python train.py --model="multi-label image tagger" --dataset="photos with spoken descriptions (Open Images, Localized Narratives)" --train_examples=203450 --image_size=24 --crop_scale_min=0.5 --horizontal_flip=true --translate=0.06 --cutout=0.25 --arch="vit" --norm="layernorm_no_bias" --norm_position="pre" --activation="gelu" --mlp_ratio=3 --head_dim=64 --fused_qkv=true --bias="none" --qk_norm=true --parallel_block=false --dropout=0.05 --inner_norm=false --patch_size=[2, 2] --layers=16 --width=160 --positions="rope" --pooling="class_token" --num_labels=250 --init="kaiming_normal" --residual_init="none" --optimizer="normuon" --muon_scale="spectral" --lr=0.031 --momentum=0.9 --nesterov=true --orthogonalizer="polar_express" --adamw_lr_other_params=0.0014 --ema_decay=0.995 --steps=9200 --batch_size=64 --epochs=2.9 --lr_schedule="cosine" --final_lr_fraction=0 --warmup_steps=460 --weight_decay=0.01 --adamw_weight_decay_other_params=0.01
Rows from block 12, named by matrix and row number. Rows with one number belong to one attention dimension. Each number is 128 + 24 x the weight over its row's rms, rounded and kept within 0 to 255. All counts start at 0.
# q: attention query, key and value (stacked) (model.blocks.12.attn.qkv.weight, 384x160, the q third), inputs 80-159
# k: attention query, key and value (stacked) (model.blocks.12.attn.qkv.weight, 384x160, the k third), inputs 80-159
q.68 [126 127  97 201  86 199 120 170 117 108 147 110  92 111 111 156 104 106 117 167 182 117  79 123 122 145 113 152  69 132 142 145 129 155 110 149 129 152 135 114 117 131 154 111 143 123 111 112 145 105 127 139  66 135 100 122 131 114 132 154 112 162 137 152 135 116 155 158 141 116 121 132 128 143 130 125 137 129 127 147]
q.69 [158 147 111 117 127 154 161 137 155 126 131 105 109 124 116 126 141 147 150  78 162 185 180  62 128 145 117 135 121 105  97  77 115 178 137 146  89 115 107 118 130 113 125 111 120 125 170 112 162 115 119 116 115 129 147 120 140  94 119  98 143 107 120  83 128 122 146 134 110  99  99 164 110 123 139 131 127 114 113 120]
q.70 [156 121 155 122  89 156 183 113 168 110 141 134 154 129 117 156  94 112 101 137 140 114 130 114 113 151 102 116 111 119  90 130 110 161 171  87 124 156  96 149 157  82 142 130 140 180 180 119 120 104 141 172 119 112 138 136 111 102 132 100  76 131 130 121 118 134 112 105 141  99 102 112 158 163  89 138 110 173 107 107]
q.71 [ 99 128 139 145 153 170 122 131 125 156 130 123 133 172 110 116 125 116  84 151 120 144 129 113  84 158 146 150 129 151 145 155 144 121 148 159  86 148 114 110 167 155 162  91 146 133 132 139 109 119 116 133  97 136 112 146 161 156 128 109 150 129 148 112 105  72 114 116 168  95 110 127 114 136  87  99  81 119 204 163]
q.72 [112 108 112 117  92 124 144 133 113 144 110 106 125  97 139  62 121 163 107 117 136  81  82 171 143 106 117  93 132 135 129 140 132 141 110 102 124 130 118 133 153 141 141 159 163 123 128  91 137 117 126 105 149 157 134 133 130 101 152  83 127 109 141 127 128 113 139 130 137  80 137 113 159 113 126 143 121 121 145 135]
q.73 [129 110 135 131 159 134 102 132 121 173 118 150 145 152 148 152  89 154 151 115 140  79 124 165 139 155 129 123 142 141 146 137 119 116 118 121 127 100 150 141 148 109 112 123 121  98 144 154 142 153 114 140 145 132 181 115 140 110 124 143 106 135 153 146 126  72 193  89 100 114 133  72 126 133 131 178 126  99  66 122]
q.74 [136 125 133 131  84 124 185 138 105 119 106 152 132 155 133 150 133 168 153 116  94 112 119 142 155 136 124  90 165 112  68  75 115 140 120 116 122 117 139 120 102 113 108  85 136 156 151 106 124 135 118 101 130 127 160 104 160 121  98 164 149 124 100 136  65 134 137 127 139 123 126 121 159 114 164 114 140 170 113  99]
q.75 [ 77 146 130 137 175 163 154 122 113 137 123 161 140  73 106 130 157 153 134 132 103 110  83 123 145 158 118 158 112 151 110 165 152 127 139 135 131 128 115  88  94 119 126 110 133 127 115  84 119 115 137 154 128 153 121 114 134 125 131  55 157  98  92 116 162 111 153 127  89 106 128 121 125 112 135  70 147 132 146 166]
q.76 [113 143 115 162 140 101 143 137 112 174  90 120 123 127 107 150 125 113 177 134  89 129 111 114 125 164 107  92 173 150 143 119 101 130 150  98 109 105 127 115 103 142 102 103 134 110 125 150 131 170  83 100 194 144 129 132 143 109 142 123 133 109 115 147 138 144  95  99 140 124 143 187 122 104 105 127 111 139 151 132]
q.77 [ 97 101 134 102  89 112 123 107 106 121 120 132 103 156 113 115 150  73 143 107 121 128  83  83 140 154 112 147 138 153 132 157 144 146 112 153 114 158 135 135 113 163 120 130  99 186 132 121 127 165 172 146 111 126 144 100  94 126 128 120 111 110 103 173 129 172 131 155 140 161  85 126 146 129 139 132  91 119 131 100]
q.78 [126 124 156 110  95 110 120 143 117 140 143  89 105  77 131 114 154 135 108 153 144 122  74 151  93  75 114 102 141 149 132 132 121 115 145 136 119 149 160 166 131 122 133 141 141 130 118 124  94 138 121 149  81 136 146 113 126 107 100 117 148 142 146 140 125 131 112 107 124 149 116  99 163 151 118 124 145 130 148 159]
q.79 [135 111 112 115 110 141 101 150 133 168 147 150 115  79 107 110 112 105 102 119 146 102 137 153 129 103 153 122 150 111 137 135 104 119 133  77 128 130 161 160 146 189 110 129 108 111 146 161 120 153 120 100 145 109 162 125 105 136 158 117 102 135  60 170 134 149 147 106  98 106 168 139 117 104  95 134 143  91 109 173]
q.80 [106 127 126 105 132  68 119 163 108 140 146 103 143 167 137 166 138 144 153 151 111 174 143 153 116 126 135 148 165 140 125  59 100  97  91 118 141 138 146 108 178 160 109 143 138 119 125  90 163 115 106 102 154 140 141 100 123  98 113 105 145 146 133 139 135 127 128  92 134 167 107 151 129 125 132 162 132 140 110 128]
q.81 [136  72 125 105 134 125 109 143 106 133 148 111 150 144  56 102 122 135 153 141 102 159 135 130 117 101 118 111 149 115 121 161 154 128 145 161 140 120 153  95 158 126 134 162  90 120 112  82 154 147 172 132 118 111 104 143 107 167 117 134 138 126 138 105 154  75  87 127 126 145 141 139 157 122 113 112 145 114 156  84]
q.82 [140 143 106 170 145  85  80 100  97 128 101 134 148 133 119 108 123 154 161 105 166 124  92  84 151 117 122 125 116 141 163 172 147 116 119 143 137 117 165 131 118 133 126  99 126 128  79 106  91 146 133 122 110 135 127  84  99 117  90 170 155 137  93 171 126 125 133 140 112 120 107 132 168 114 137 136 140  88 154 145]
q.83 [117 140 138 120 144 128  96 120 116 114 163 160 153 137 163  92  79  81 149 125 121  99 160 156  96  99 126 104 132 130 124 181 109 158 116  97 138 144  95 141 136 141 110 138 153  63 110 130  93 169 121 154 157 113 142  96 159 102 115 142 105 136 120 111  97 140 147  98 139 145 131 158 137 118 136 157 175 137 146 134]
q.84 [168 127 146 160 116 107 118 116 101 118 129 148 130 147 152 107 132  88 112 109 116 101 141 104 106 135 115 164 146  78 153 111 139 172  71 120 111  95 144 156 149 135  65 113 145 126 121 148 118  99 125 134  79 171 119  96 180 164 133 149 118 126 128 133 186 132 129 189 118 159 131 134 121 105 117 124 148 176 114 144]
q.85 [106 166 142  91 159 125 105 122 116 104 102 152 127 157 106 145  84 142 155  83 114 109 139 160 138 144 189 152 154 113 115  84  97  88 138 116 156  87 119 128 118 166 103 122  90 180 111 139 150 135 118 123 141 151 113 126 132 144 147 169 131 107 150 152 117 129  98 167 128 160 138 112 114 123 115 126 143  84 102 132]
q.86 [138 141 149  86 115 126 141 149 111 102 131 172 113 140 155 183 124 119 167  99 143 148 145 127 106 154 124 108 122 119 144 105  92 126 114 119 133 121  95  85 131 122 101 139 147 135 104 143 131  86 131 156 170 123 155 125 107 118 148  92 139 136 130 153 172 169 148 111 156 118 146  67 145 124  91 124 145 103 127 133]
q.87 [140 133 109 150 109 105  75 163 154 143 107 111 115 152 164 191 186 164 135 116 149 109 121 118  99 116 131 112 103  93 116  89 105 111 123 142 119 121 135 180 194 139 115 149 100 158 126 144 153 157  64  67 131 112 133 105 143  81  99 166 118 155 123 186 134 169 113 137 160 143 129 102 143 137 113 126 113 142 142 112]
q.88 [142 110  98 154 111 109 177 153 148 143  87 119  62 103 148 132 103 174 148 145 129 179 128 125 125 128 119  90 108  94 159  68 116 118 134 129 131 165 137 145 131 111 158  99 130 138 111 119 131 146 101 132 170  75 144 145  76 112  97 165 144 126 143 166 137 169 142 114 113 113 165 143 155 122 144 106 131 121  89  93]
q.89 [122 118  85 130 143 121 121 126 150 143 157  96 101 122 155  88 180 114 171 151 139  94  91 121 120 146 121 154 136 126 124 101 106 135 143 110  91  96 132 111 147 192 137 162 135  99 106 144 100 127 111 128 129 121 111 117  97 166 145 121 148 112 134 162 131 143 161  98  89 124 144 139 140 131 151 142 108  82 162 119]
q.90 [142 144 138  86 108 132 132 104 151 132 159 145 119 150 140 126 153 143 110 166 156 168 167  99 144 124 129 160 100 122 149 115 152 114  94 106 132 113 114 122  94 133 139 162 106  75 133 100 125  93 138 128 145 152 134 138 135 147 118 167 111 128 123 140 157 128 176 131 119 156  99 111 131 149 134 117 141 139 124 173]
q.91 [144 124  91 149 105 110 161 115 153 142 121 116 118 115 137  90 105 136 101 139 133 146 107  99 116 100 144 150 113 149 100 112  95 118 157 132 147 151 119 126 148 114 148 142 121 115 150  82 130 127 127 153 149 154 137 118  63  91 163 124  98 133 116  96 116 147 136 128  94 144 171 111 122 125 124  81 160 143 108 145]
q.92 [144 128  81 155 116 131 164  97 122 142 106 138 120 122 164 108  98  97  69 110 105 149 153 106 121 165 111 126 117 143  97 108 165 121 123 132 176 138  85 160 118 120 117 148 116 126 146 133 165 112 123 124 149 115 129 119 104 133 195 154 117 129 144 163 134 175 142  82 127 153  87 178 106 162 153 112 123 126 137 127]
q.93 [ 74 107  83 130 151 116 128  99 121 121 139 153 114 136 118 132 123 130  86 150  94 149 173 116 153 135 177 137 126 158  96 126 163 163 111 145 122 142 128 128 126 139 140 129 157 118 168  76 129  96 155 107 119 109 150 137 143 124 204 143 154 127 144 133 146 135  77 113 128 134  95 126 155 129 144 142 119 146 160 103]
q.94 [135 132 124 140 127 140 120 130 104 153 129 179 128 138  98 169  89 104 130  93 140 137 172 151 150 159 162 141  95 141 164 127 154 101 127 110 132 124 146 152  98 112 115 113 137 126  94 123 133  87  87 104 136  79 143 154 148 134 129 159 136 137 107 155  86 167  56  77 135 139 102 108  98 142 106 102 128 149 167  92]
q.95 [117 136 104 122 140 120 130 124 139 160 123 154  73 138 140 121 153 183 157 140 140 113 108 105 159 128 128 144 132 144 129 149 147 117 105 159  83 107 158 130  96 128 155 145  91  94 121  98 146 135  86 128 151  99 153  71 111 133 122 139 125 159 132 163 167 151 140 162  94 143  84  76 138 149 159 163  67  92 160 114]
q.96 [152 106 120 139 129 144 154 124 138 124 113 118 130 115 121  86 101  93 115 162 140  97 124 161 150 113 133 166  94 124 141 169 112 139  96 131 157 138  85 115  92 156 167 107 121 121 116 109 100 121 173 155 130 152  81 118  81 157 136 108 113 131 150  87 109 101 123 149 133  99 161 145 142 136 190 140 139 143 152 118]
q.97 [167 134  78 137 144 120 108 114 155 111  71  95 185  91 115 111 132 108 101  86 107  87 134 116 156 120 149 144 119 116 135  89 102 138 180 129 183 146 112 123 137 150 118 139 131 115 135 146 134 162 138 143 123 141 123 184 179 159 159 130 103 110 144 156 127  99 132 126 132 114 123 138 121 100 168 140 107  93 152 124]
q.98 [112 142 124 128 111 127  91  98 152 161 150 132 147  76 152 150 137 126 129 115 100  95  96 164 133  93  97 148 146 177 137 137 134  89 153 176 131 115 122 151 137  98 165 134 159 135 102  80  76 140  85 113 127 142 115 133 170 171 111 131 136 141 106  99 121 127 139 122 127 126 123 117 143 151 124 131  96 138 160  83]
q.99 [101 153 131  97 172  85 143 142 140 132 103 128 160 143 134 100 156 114 129 128 130 132 144  88  93 141 158 125 126 131 126 130 171 100  94  99 179 100 134 122 190 134 148 149  94 134 121 185 127 119 152 108 146 123 174  86 161 126 128 137 163 136 115 179 126 114 143 125 126 164 134 136 141 136 134 139 108 123 115 116]
q.100 [151 129 133 128 102 171  62 147 125 113 139  96  82 100 132 113 125 107 172 158 110  70 123 139 130 136 100 105 126 128 139 119 100 123 146 161 162 124 130 138 127 207 102 131 185 140 139 126 106 162 117 145 102 159  98 146 195 140 108  89 136 146 143 101 143 110 115 119 104 135 150 136  89 132 134 150 122 122 119 149]
q.101 [134 105 133 100 162 112 146  95 133 120 131  93  98 124 142 153 138 140 160 135 162 198 115 149 121 107 115 100 150 150 180 131 123  94 168  96 137 125 138 100 122 143 120 146 111 138 121 104 106 138  73 155 139 120 119 142 155 121  76 163 144 142 150 117 131 113  98 127 146 132 155 139 102  83  87 125  88 116 137 141]
q.102 [119 171 155 120 136 102 151 105 118 133 125 126  93 103 148 136 143 148 115 116 143 190 135 101  89 149 157 131  91 137 102 131 182 136 112 119  84  85 110 122 102 102 144 179 127 131 118 118 157 156 135  88  97  99 109 104 131 118 104 124 196 147 127 125 130 131 106 103 168 140 127 126 113 155 112 126  88 143 159 132]
q.103 [121 134 168 129 129 148 120 134 172 136 168  97 137 117 125  95 136 107 110 121 133 141 168 136 151 121 133 164 156 125 134 137 125 140 120 114 138 145  95 116 100 161 119 108 113 134 125 125 117 124  75 119 157 174 107 175 148 116 123 137  77 130 147 158 114 109 139 114 164 105  98 160  88 132 139 156 120 154 128 125]
q.104 [134 133 134 117 137 133  72 139 144 137 127 142 146 160  88 124 153  94 167 160 121 143 119 133  97 129 131 111 105 120 136 126 115 116  87 139 125 110 136  83 123 147 123 153 107 128  85 147 115 120 115  99 115 141 122 166 159 100  75 156 151  88 117 101 161 118 124 121 120 120 146 162  67 126 123  98  89 111 122 138]
q.105 [136 125 130 138 117 154 159 117 131 145 114 151 106 110 137 122 104 144 116 125 107 144 164 133 122 121 142 121 109 135 143 110 134 130 171 120 125  94 148 142 111 126 157 157 161 133 125 107 166 122  82 141 120 100 137 115 110 121 115  88 159 165 133 122 133 138 139 156 137 119 119  99 125 120 146 101 143 110  83 115]
q.106 [108  94  98 159 123 147 155  98 104 124 112  98 120  98 133 116 180 134  96 119 118 119 150 104 141 120 149 142 126 104 129 115 116 100 158 148 145 142 118  73 152 139 114 156 118 149 112 116 165 110 137 147 122 110  82 105 117 117 147 190 132 107 143 126  97 158 127 146  96 164 174 107 119 133 111 138 155 180 133 135]
q.107 [ 92 118 140 182 121 156 152 116 134 140 157 120 142 115 131  97 151  94 104 158 104 159 125 160 103  74 143  89 125  96  93 147 138  92 128 125 116 125 149 135 137  96 132 118 160 131 116 150 125 111 119 120 119 101 133 147 111 181 133 157 171  98 128 128  91 138  95 147 147 142 136 165 134  82  88  87 135 140 133 117]
q.108 [104 152 141 109 136  91 118 128 118 144 137 156 118 162 150 149 136 135 113 156 128  91 113 143 116  84 111 123 123 140 148 128 178 127 120 163 114 159 180  84 135 132 122 118 106  97 100 124 113 114 120  56 149 117 121 123 149 118 158 142 104 122 114  86 142 115 152  96 159 144 130 118 115 130 125 128 112 135 106 138]
k.68 [ 87 134 150 141 134 164 161 131 130 120 132 169 147 159 121 145 143  79 127 148 120  91 134 130  67 160 110 111 178 112 140 131 133 126 113  82 121 115 164 172 132  95 165  79 130 104 130 103 155 105 100  95 159 101 171 105 115 141 165 125 103 160  90 191 149 105 126 130 119 105 156 161 109 100 114 140 130  95 124 121]
k.69 [103 172  86 129 108 122  99 116 131 151  94 120 155 121 112 131 154 121 118  94  99 124  90 126  91 145 113 108 149 151 144 114 156  95 108 137 129 116 114 145 132 101 119 147 122  82  93 126 135 167 134 105 120 101 134 107 160 131 100 185 156 125 121 145 114 142  97 168 128 128 109 130 118 113 137 113 124 168 126 120]
k.70 [ 92 127  99 121 161 113 112 127 149 146 121 119 117 131 197  90  94 139 120 115 138 156 122 121 158 189  90 117 118 109  94 135 137 158 124 122 176 153 124 192 119 172 108 119 106 100 151 161  96 165 106 138 158 160 138  97 123 153  97 115 102 108  95 149 173 140 119 119 127 124 157 151 132 103 133 105 127 146 130  91]
k.71 [176 115 126 132 143  99 118 123  94  92 147  89 102 122 102  90 109 153 111 109 112 118  85 142 130 128 166 137 154 112 126 122 107 150 140 115 115  95 128 111 108 162 139 146 156 113 136 101 103 105 137 124 125 124 123 118  93 168 148  88 125 123 162 143  86 109 145 127 185 109 145 150 133  68 118 147 125 104 115 109]
k.72 [119 118 136 122 146 101 125 147  97  92 106 145 134 170 138 168 112 146 140 114 129 145 101 163 125  98 140  89 171 103 163 118 144 169 155 142 136 143 134 137 131 122 126 121 125 141 178 141 109  97 117  69 100  84  93 110  69 145 129 131 135 120 116  75 131  89 123 138 110 126 143 123 130 171  93 149 135  82 163 111]
k.73 [113 153 145 147 116 174 147 156 139 182 126 125 128 106  60 126 149 144  97 132 144 174 167 102 138 148 112 119 128 161 117 124 139 112 132 114 165 148 112 151 153  86 127 114 155  97 108 141 157 125 125 187 131 112 118 112 137 185 171 115 121 161 132 151 145  99 118 111 119 112  87 124 128 182 131 151 101 129 157 130]
k.74 [140 179  83 108 133  91  85 103 162 144 154  83 117  99 146 137 133 121 155 115 166 128 145 118  82 135 126 112 131 103 136 140 141 150 141 113  83 139 143 112 146 145 141 120  96 145 156 127 157 144 146 129 110 143 133 104 117 129 124 159 117 134 101 159 132  99 132 124 127 153 145 111  93 119 166 124 107 105 138 138]
k.75 [129 116 146 145 125  79 126 123 127 109 167 136 157  65 139 115 123 124 124 133 151  80  96 118 118 125 161 113 138 175 171 137 117 139 130  77 129 117 118 129 132 145 186 161 117 131 116 154 116 174 119 127 119 115 133 138 162 156 117 168 136 135  82 134 109  84 123 141  95 128 129 126 116 143 140 152 122 153 110 143]
k.76 [184 116  80  74 107 150  99 165 121 121 148 129 152 172 138 146 123 120 133 152 145 111 118 114 116 132 120 107 128 117 125 148 103 122 114  89 131 123  94 120 115 161 166 122 137  88 127 127  94 107 155  50 121 103 162 135 125 160 125 115 155 122 151 106 126 111 107 127 130  98 142 133 143 140 157 128 140  85 116 121]
k.77 [139 146 117 119  73  92 163 120 174 125 120 108  97 156  99 112 128 106 114 113 111 144 113 136 108  69 138 128 145 123 114 111 141 135 176 145 123 153 112 131 115 122 148 104 165 137 111 109 103 159 132 124 140 116 152 117 104 141 130 194  97 148 130 160 135 119 158 105 116  81 114 125 126  85 126 102 129 146 136 130]
k.78 [127 123 114 148 134  85 129 122 128 142 105  97  81 142 134 120 103 115 109 116 107 160 168 100 169 109 139 138 160 145 160 100 117 133 155 143 154 115 101  99 111 134 148  81 152 102 155 153 112 154 122 122 168 112 157 184  94 167 151 122 110 107 130  77 101 108 167 127 169 115 159 144 124 130 136 103 128 101 103 113]
k.79 [136  90 150 129 113 160 142 119 107 123 149 123 115 131 141 116 103 143 127 126 149 155 118 108 165 145  92 137 160 147 134 150 130  94 110 134  92 122  71 107 114 111 136 123 144 119 101 148 109  97 192 143 139  78 150 163 120 116 123 128 152 146  98 113 153 169 167 112 143 116 117 129  97 160 128 117  86 105 152 156]
k.80 [144  99 157 156 124 137 152 106 162 123 147 125 191 118  67 131 118 129 138 148 145 150 141 126 114 134 141 134 134 122  85 114 132  98 171 107 195 135  95  96 109 100 115 102  84  77 148 120 172 107  76 131 127 128 104  89 109 135 119 155 105 100 133 125 119 154 115 131 130 184 129 143 135 122 130 195 127 112 152 121]
k.81 [147  99  87 132 104 108 111  91 149 106 137 138 107 149 144 114 147 125 142 114 142  81 150 112 183 111 118  97  94 160 130 161 140 111 156 131 133 156 103 101 141 105 142 171 143 110 128 145 104 104 129 138 139 137 122  88 136 139 180 158 123 102  91 126 108 148 125 196 125  78 172 112  84 112 103 136 145 174 150 109]
k.82 [115 130 150 111 135 130 119  90 104 119 109 114 122 128 112  84 137  89  93 127 102 136 114 103 122 130 116 128 154 183 153 127 145 107 118 159  99 127 155  97 140 148 173 168 133 118 131 126 124 137 186 125 116 144 121 125 159 159 122 125 130 146 118 128 123 151 147 100 123 116 115 169 139 113 124 119 141 115 159 144]
k.83 [113  94 166 144 174 110 105 134  92  96 145 106 158 147 132 108 127 105 135 157 150 131 117  96 126 125 173 122 109 113 106 162 161  87 111 134 124 104  81 138 144 134  89 121 105 197 155 160 103 139 107 136 141 167 135 138 154 117 110 115 169 118 134 160 165 125  84 144 119 147 147 129 130 143 129 161 115 159  80 127]
k.84 [140 129 157 127 115 127 131  97 168 125 167  98 135 112 109 101 127 134 153 184 159 105  91 138 163  95 124 158 152 166 112 131 101 118 101 113 124 108 147  98  86 126 121  90 158 151 105 133 111 151 117 152 147 129 140 107 139 127 116 131 115  83 119 120 116 166  87 149 121 112 161 135 136 123 183 161 140  95  86 140]
k.85 [128  90 112 122 130 147 144 164  65  80 100 141 147 115 127 143 117 141 120  86 123 149 151 136  95  92 122 158 126  98 137 154 119 113 123 122 144 146 146 126 140 103 103  92 126 117 109 140 126 122 141 154 152 158 118 134 131 148 117 142 133 184 146 139 111 112 135 131 133 104 116  92 125 119  93 149 159 164 144 162]
k.86 [131 113 131 120 130 180 153 109  73 139 129 119 138 151  86 102 154 137 104 114 150 128 110 132 112 109 159 138 152 148 115 150 139  99 121 132 165 132 135 114 175 122 144 148 114 103  92 163 126 129 164 110  93 125 102 102 156  95 114 154 137 154 174 169 118 154  96 123 130 106 127 135 120 132 127 129 135 124 163  94]
k.87 [145 128 131 145  94 158 158 171  96  98 121 156 106 163 100 110 118 138 147 107 102 108 144 128 112 100 116 103 139 153 124 114 132 130 153 189 113 123 113 147 164 109 104 101 130 122  96 152 123 118 167 109 137 132 127 142  89  85 137 141 121 152 110 138 146 129 113 129 151 150 110 132 156 167 166 136  97 129 103 134]
k.88 [119 151 145 107 154 138 163 125 189 119 115 125 143 154  72  86 144 101 139 157 152 192 146 130 123 115  87 133 108 107 130 157 149 136 120  96  99 141 159  83 146 174 137 157  99 165  96  69 161 119 122  97  99 137  76 111 151 136 155 110 114 105 129 103  75  91 131 139 107 176 147 115 151 135 117 113 112 136 134 141]
k.89 [152  88 166 128 158 144 139 134 106  91 115 140 137 156  98  93 149  95 101 167 114 117 145 117 129 135 146  96  97 113 157 111 106 127 133 127 122 179 121 109 119 122 113 142 145 137 126  81 125 105 165 132 101 140 101 176 129 110 147 102 130 146  87  88 145  75 139 134 112 156  90 176  88 125 140 164 109 144 130  98]
k.90 [154 125 113 110 156 121  93  84 120 156 132 143  95 123 162 167 112 166 120 164  94 150 111  93 182 117 132 143 138 127 114 175 131 149 137 102 139 150 128 112  94 113 113 147 144 102  97 119 124 142 125 146  92 151 159 114 125 102 149 104 153 143 141 144 120 107 140 110  98 111 141 131  90 163 169 101 126  83 142 154]
k.91 [144 103 123 133 159 116 114 130 138 140 131 152 120 125 136 105 138  89 104 166 128 127 130 155 132 131 102 137  89 140 104 120  81  97 169 111 157 105 120 122 130 124 118 164 148 170 132 113 146 134  99 124 155 130 164 128 139 119 131 192 130 139 157 108 138 117 102 122 146 121  98 112 131  97  92 110 138 129 138 129]
k.92 [146 130 178 138 161 130 116  80 132  95 161 124 151 185 169 150 162 123 145 144 146 117 116 106 160 123 108 140  70 132 139 108 125 101 107 125 139 116 148 166 103 157  86 125 110 117 102  97 140 107 140 106  99 130 116  72 136  71 158 130 129 174 144 107 116 118 113 129  61 126 122 114  99 128 114 126 111 174 100 132]
k.93 [149 127 167 134 128 173 145  92 141 134 112 142 124 110 178 118 144 115 112  79 177  89 131 158 128 126 106 146 109 112 123 105 116 143  94 122 125 157 132 139 113 129 112 107 104 157 139 105 155 150 101 153 146 144 132 134 173  83 109 131 127 102 152  74 164 123 112 106  94 102 104 106 116  96 149 150 142 176 136 112]
k.94 [155 168 159 133 181 146 117 147 139 133 145 125 115 186 118 170 117 120 104  92  92 133 157 156 148 146 134 139  97 103 126 167 146 131 125 170 123 132 135 119 123 136 120 128  89 138 134 135 105 135 106 121 124 142 128 131 111  69 108  49 119  95 133  79 146 142 107 129 154 104 147 101 157 154 164  88  96 132 101 161]
k.95 [157 129 163 111  56 148 147 140 122 112 112 152 152 132 134 160 150  95 106 112  95 149 129 162 125  75 102 130 125 149 153  86 140 150 126 104 153 145  98 126 121 125 145  99 130 184 145 149  88 135  99 130 154 119 168 119 144 111 146  85 139 184  99  86 109 105 127 112 139 141 123 138 170 171 121 119 124 127 111 154]
k.96 [117 141  95 106 115 111 177  96 150 142 116 127 119 148 155 147 133 122 117 154 148 104  84 135 114 133 141 191 116 140  76 139 139 141 136 145 146 141 163 122 126 142  84 120 106 142 122 140 120 125  88 118 125  96 142 126 139 165 132 167 112 111 156 115 140 162 187 123 150 144 117  90 100 125 108 103 142 105 162  54]
k.97 [137 152 111 135 118 166 132 118 154 124 102 109 111 138 124 144 136 113 155 198 118 138 104 125 129 192  90 160 128 112 105 105 121 125 145  88 104 107 153 148  86 103 119 141  86 149 127  83 124  94 121 138 142 107 101 132 183 103 122 178 143 141 130 137 102 120 122 106 105 117 140 137 101 141  95 118  98 136 142 123]
k.98 [131 172 111 164 132 159 125 136 115 106  99 124 145 108 102 157 128 122 121 171 117  91 156 157 127 125 162 102 162  91 117 143 121 149  90 154 162 144 148 148 116 131 164  95 146 123 143 166 110 129 129 101 148  91  69 151 130 110 127 204 110 101  85 121 124 175 111 123 114 134 116 120 118 121 119 143 161 116 126 142]
k.99 [130 117 141 114 158 140 176 107  95 100 109  85 103 116 141 119 155 163 123  69 130 158 124 116  70 136 175 104 114 129 139 106 110 139 138 153 157 130 116 121 149 124 103 134  94 151 150 141 135 148 113 145 116 134 109 161 120  86 109  99 134 130 132  87  89 149 134 132 113 128 106 148 135 131  93 135 128 154 164 165]
k.100 [146  98 108  95  99  91 105 144 152 156 155 129 152 166 107 108 114 143 113 175 138 142  90 153  74 139 135 120 176  85 118 100 136 108 123  94 134 154 169 150 123 157  86 117 137  91 137 143 123 113 164 160 170  79 118 105 142 152 145 118 138 130 177 146 127 111 133 137 120 154 147 138 110 119 134 115 145 132 116 147]
k.101 [147 146 129 141 130 138 136 144 174 145 152 138 132 130 140 124 134 135 169 127 117  67 171 102 147 177 133 122 163 117 123 141  95 159 135 103  61  95 143 137  95 104 137 144 152 120 138 105 123  75 134 176 142 145 115 132  88 106 145 102 157 105  81  95 124 148 167 132 130 154 116 109 122 118 127 140 173 143 150 118]
k.102 [132 107 157 153 137 153 156 162 108 103 120 147 115  98 128 119 137 138 134 120 102 111 117 158 111 127 128 140  67 135 149 130 120 169 142 126 121  92  83 109 117 125 145 160 158 132 162  74 146  78 145 109 133 143 186 140 155 131 137 118 123  72 138  78 175 109 155 138 148 112  77  94 165 131 120 136 123 131 125 151]
k.103 [153 136 107 140  88  99 142 143 121 139 150  97 123 127 127 114 155 159 147 131  94 108 117  96  97 150 108 160  89 128 116 110 133 105 133 143 154 140 147 131 119 123  81 134 117 103 124 133 119 135 131 141 111  95 169 121  86  95 106 119 127  95 147 118 107 117 128 123 166 122 105 129 122 119  84 139 144 155 122 103]
k.104 [171 132 101 130 102  98 151 173 146 135  90 102  96 113 143 158 136 122 131  69 135 100 116  97  96 141 159 110 120 104 126 159 131 142 120 155 141 150 166 143 112 122 112 126 134 101 118  79 163 132 141 130 105  65 128 154 130 115 110 114 102 129 109 107  84  65 123 110 135 118 161 151 148 107 157 130 105 108 113 165]
k.105 [138 116 132 148 111 133  68 107 119 144  80 182 117 112 106 140 137 128 137 104 121 128 107 138 130  99 123 111 132 160 167 128  98 155 119 126  98 113 145 113 103 180 141 113  92 174 130 135 136 107 154 130  97 140 126 142  77 144 121 153 134 137 139 118 111 127 161 119 123 139 159 154 105  97 127 149 149 105  84 124]
k.106 [131  98 163 119 144 129 136 177 155 104 153 135 149  77 118 134 203 128 122 117 140 151 133 129 125 104 142 155 108 112 109 107 109 100 168 111 153 124 138 119 128  88  97 121 119 151 132  99  88 105 139 150 121 176 155 143 141 160 164  97 129 122 129 125  88 141 107 156 122 120 151 139 134 102 136 137 105 145 148 166]
k.107 [115 124  58 123 118 125  60 128 147 122 107 116 109 124 168 139 110 152 153 108 111 104 124 169 115 166  97 154 129 144 132  93 113 143 126 138  78  98 131  75 107 159 100 102 119 151 127 118 149 127 132 119 139 152 126 163 143 170  93 120 121  76 135 138 168 110  83 130 152 137 130 130 110 126 128 138 141  98 130  98]
k.108 [137 154 126 106 121 120 133 132  91 119 127 126 112 149 141 165 111 178 143 112 154 116 147 121 136  92 156 171 158 149 160 133 120 130 125 163 133 163 146 128 108  70 124 144 164  94 141 127 136 121 111 100 164 131 198 113 152 120  93 110 124 110 137  83 168 163 158  91 166 138 144 149 111 142 146  82 113 123 117 141]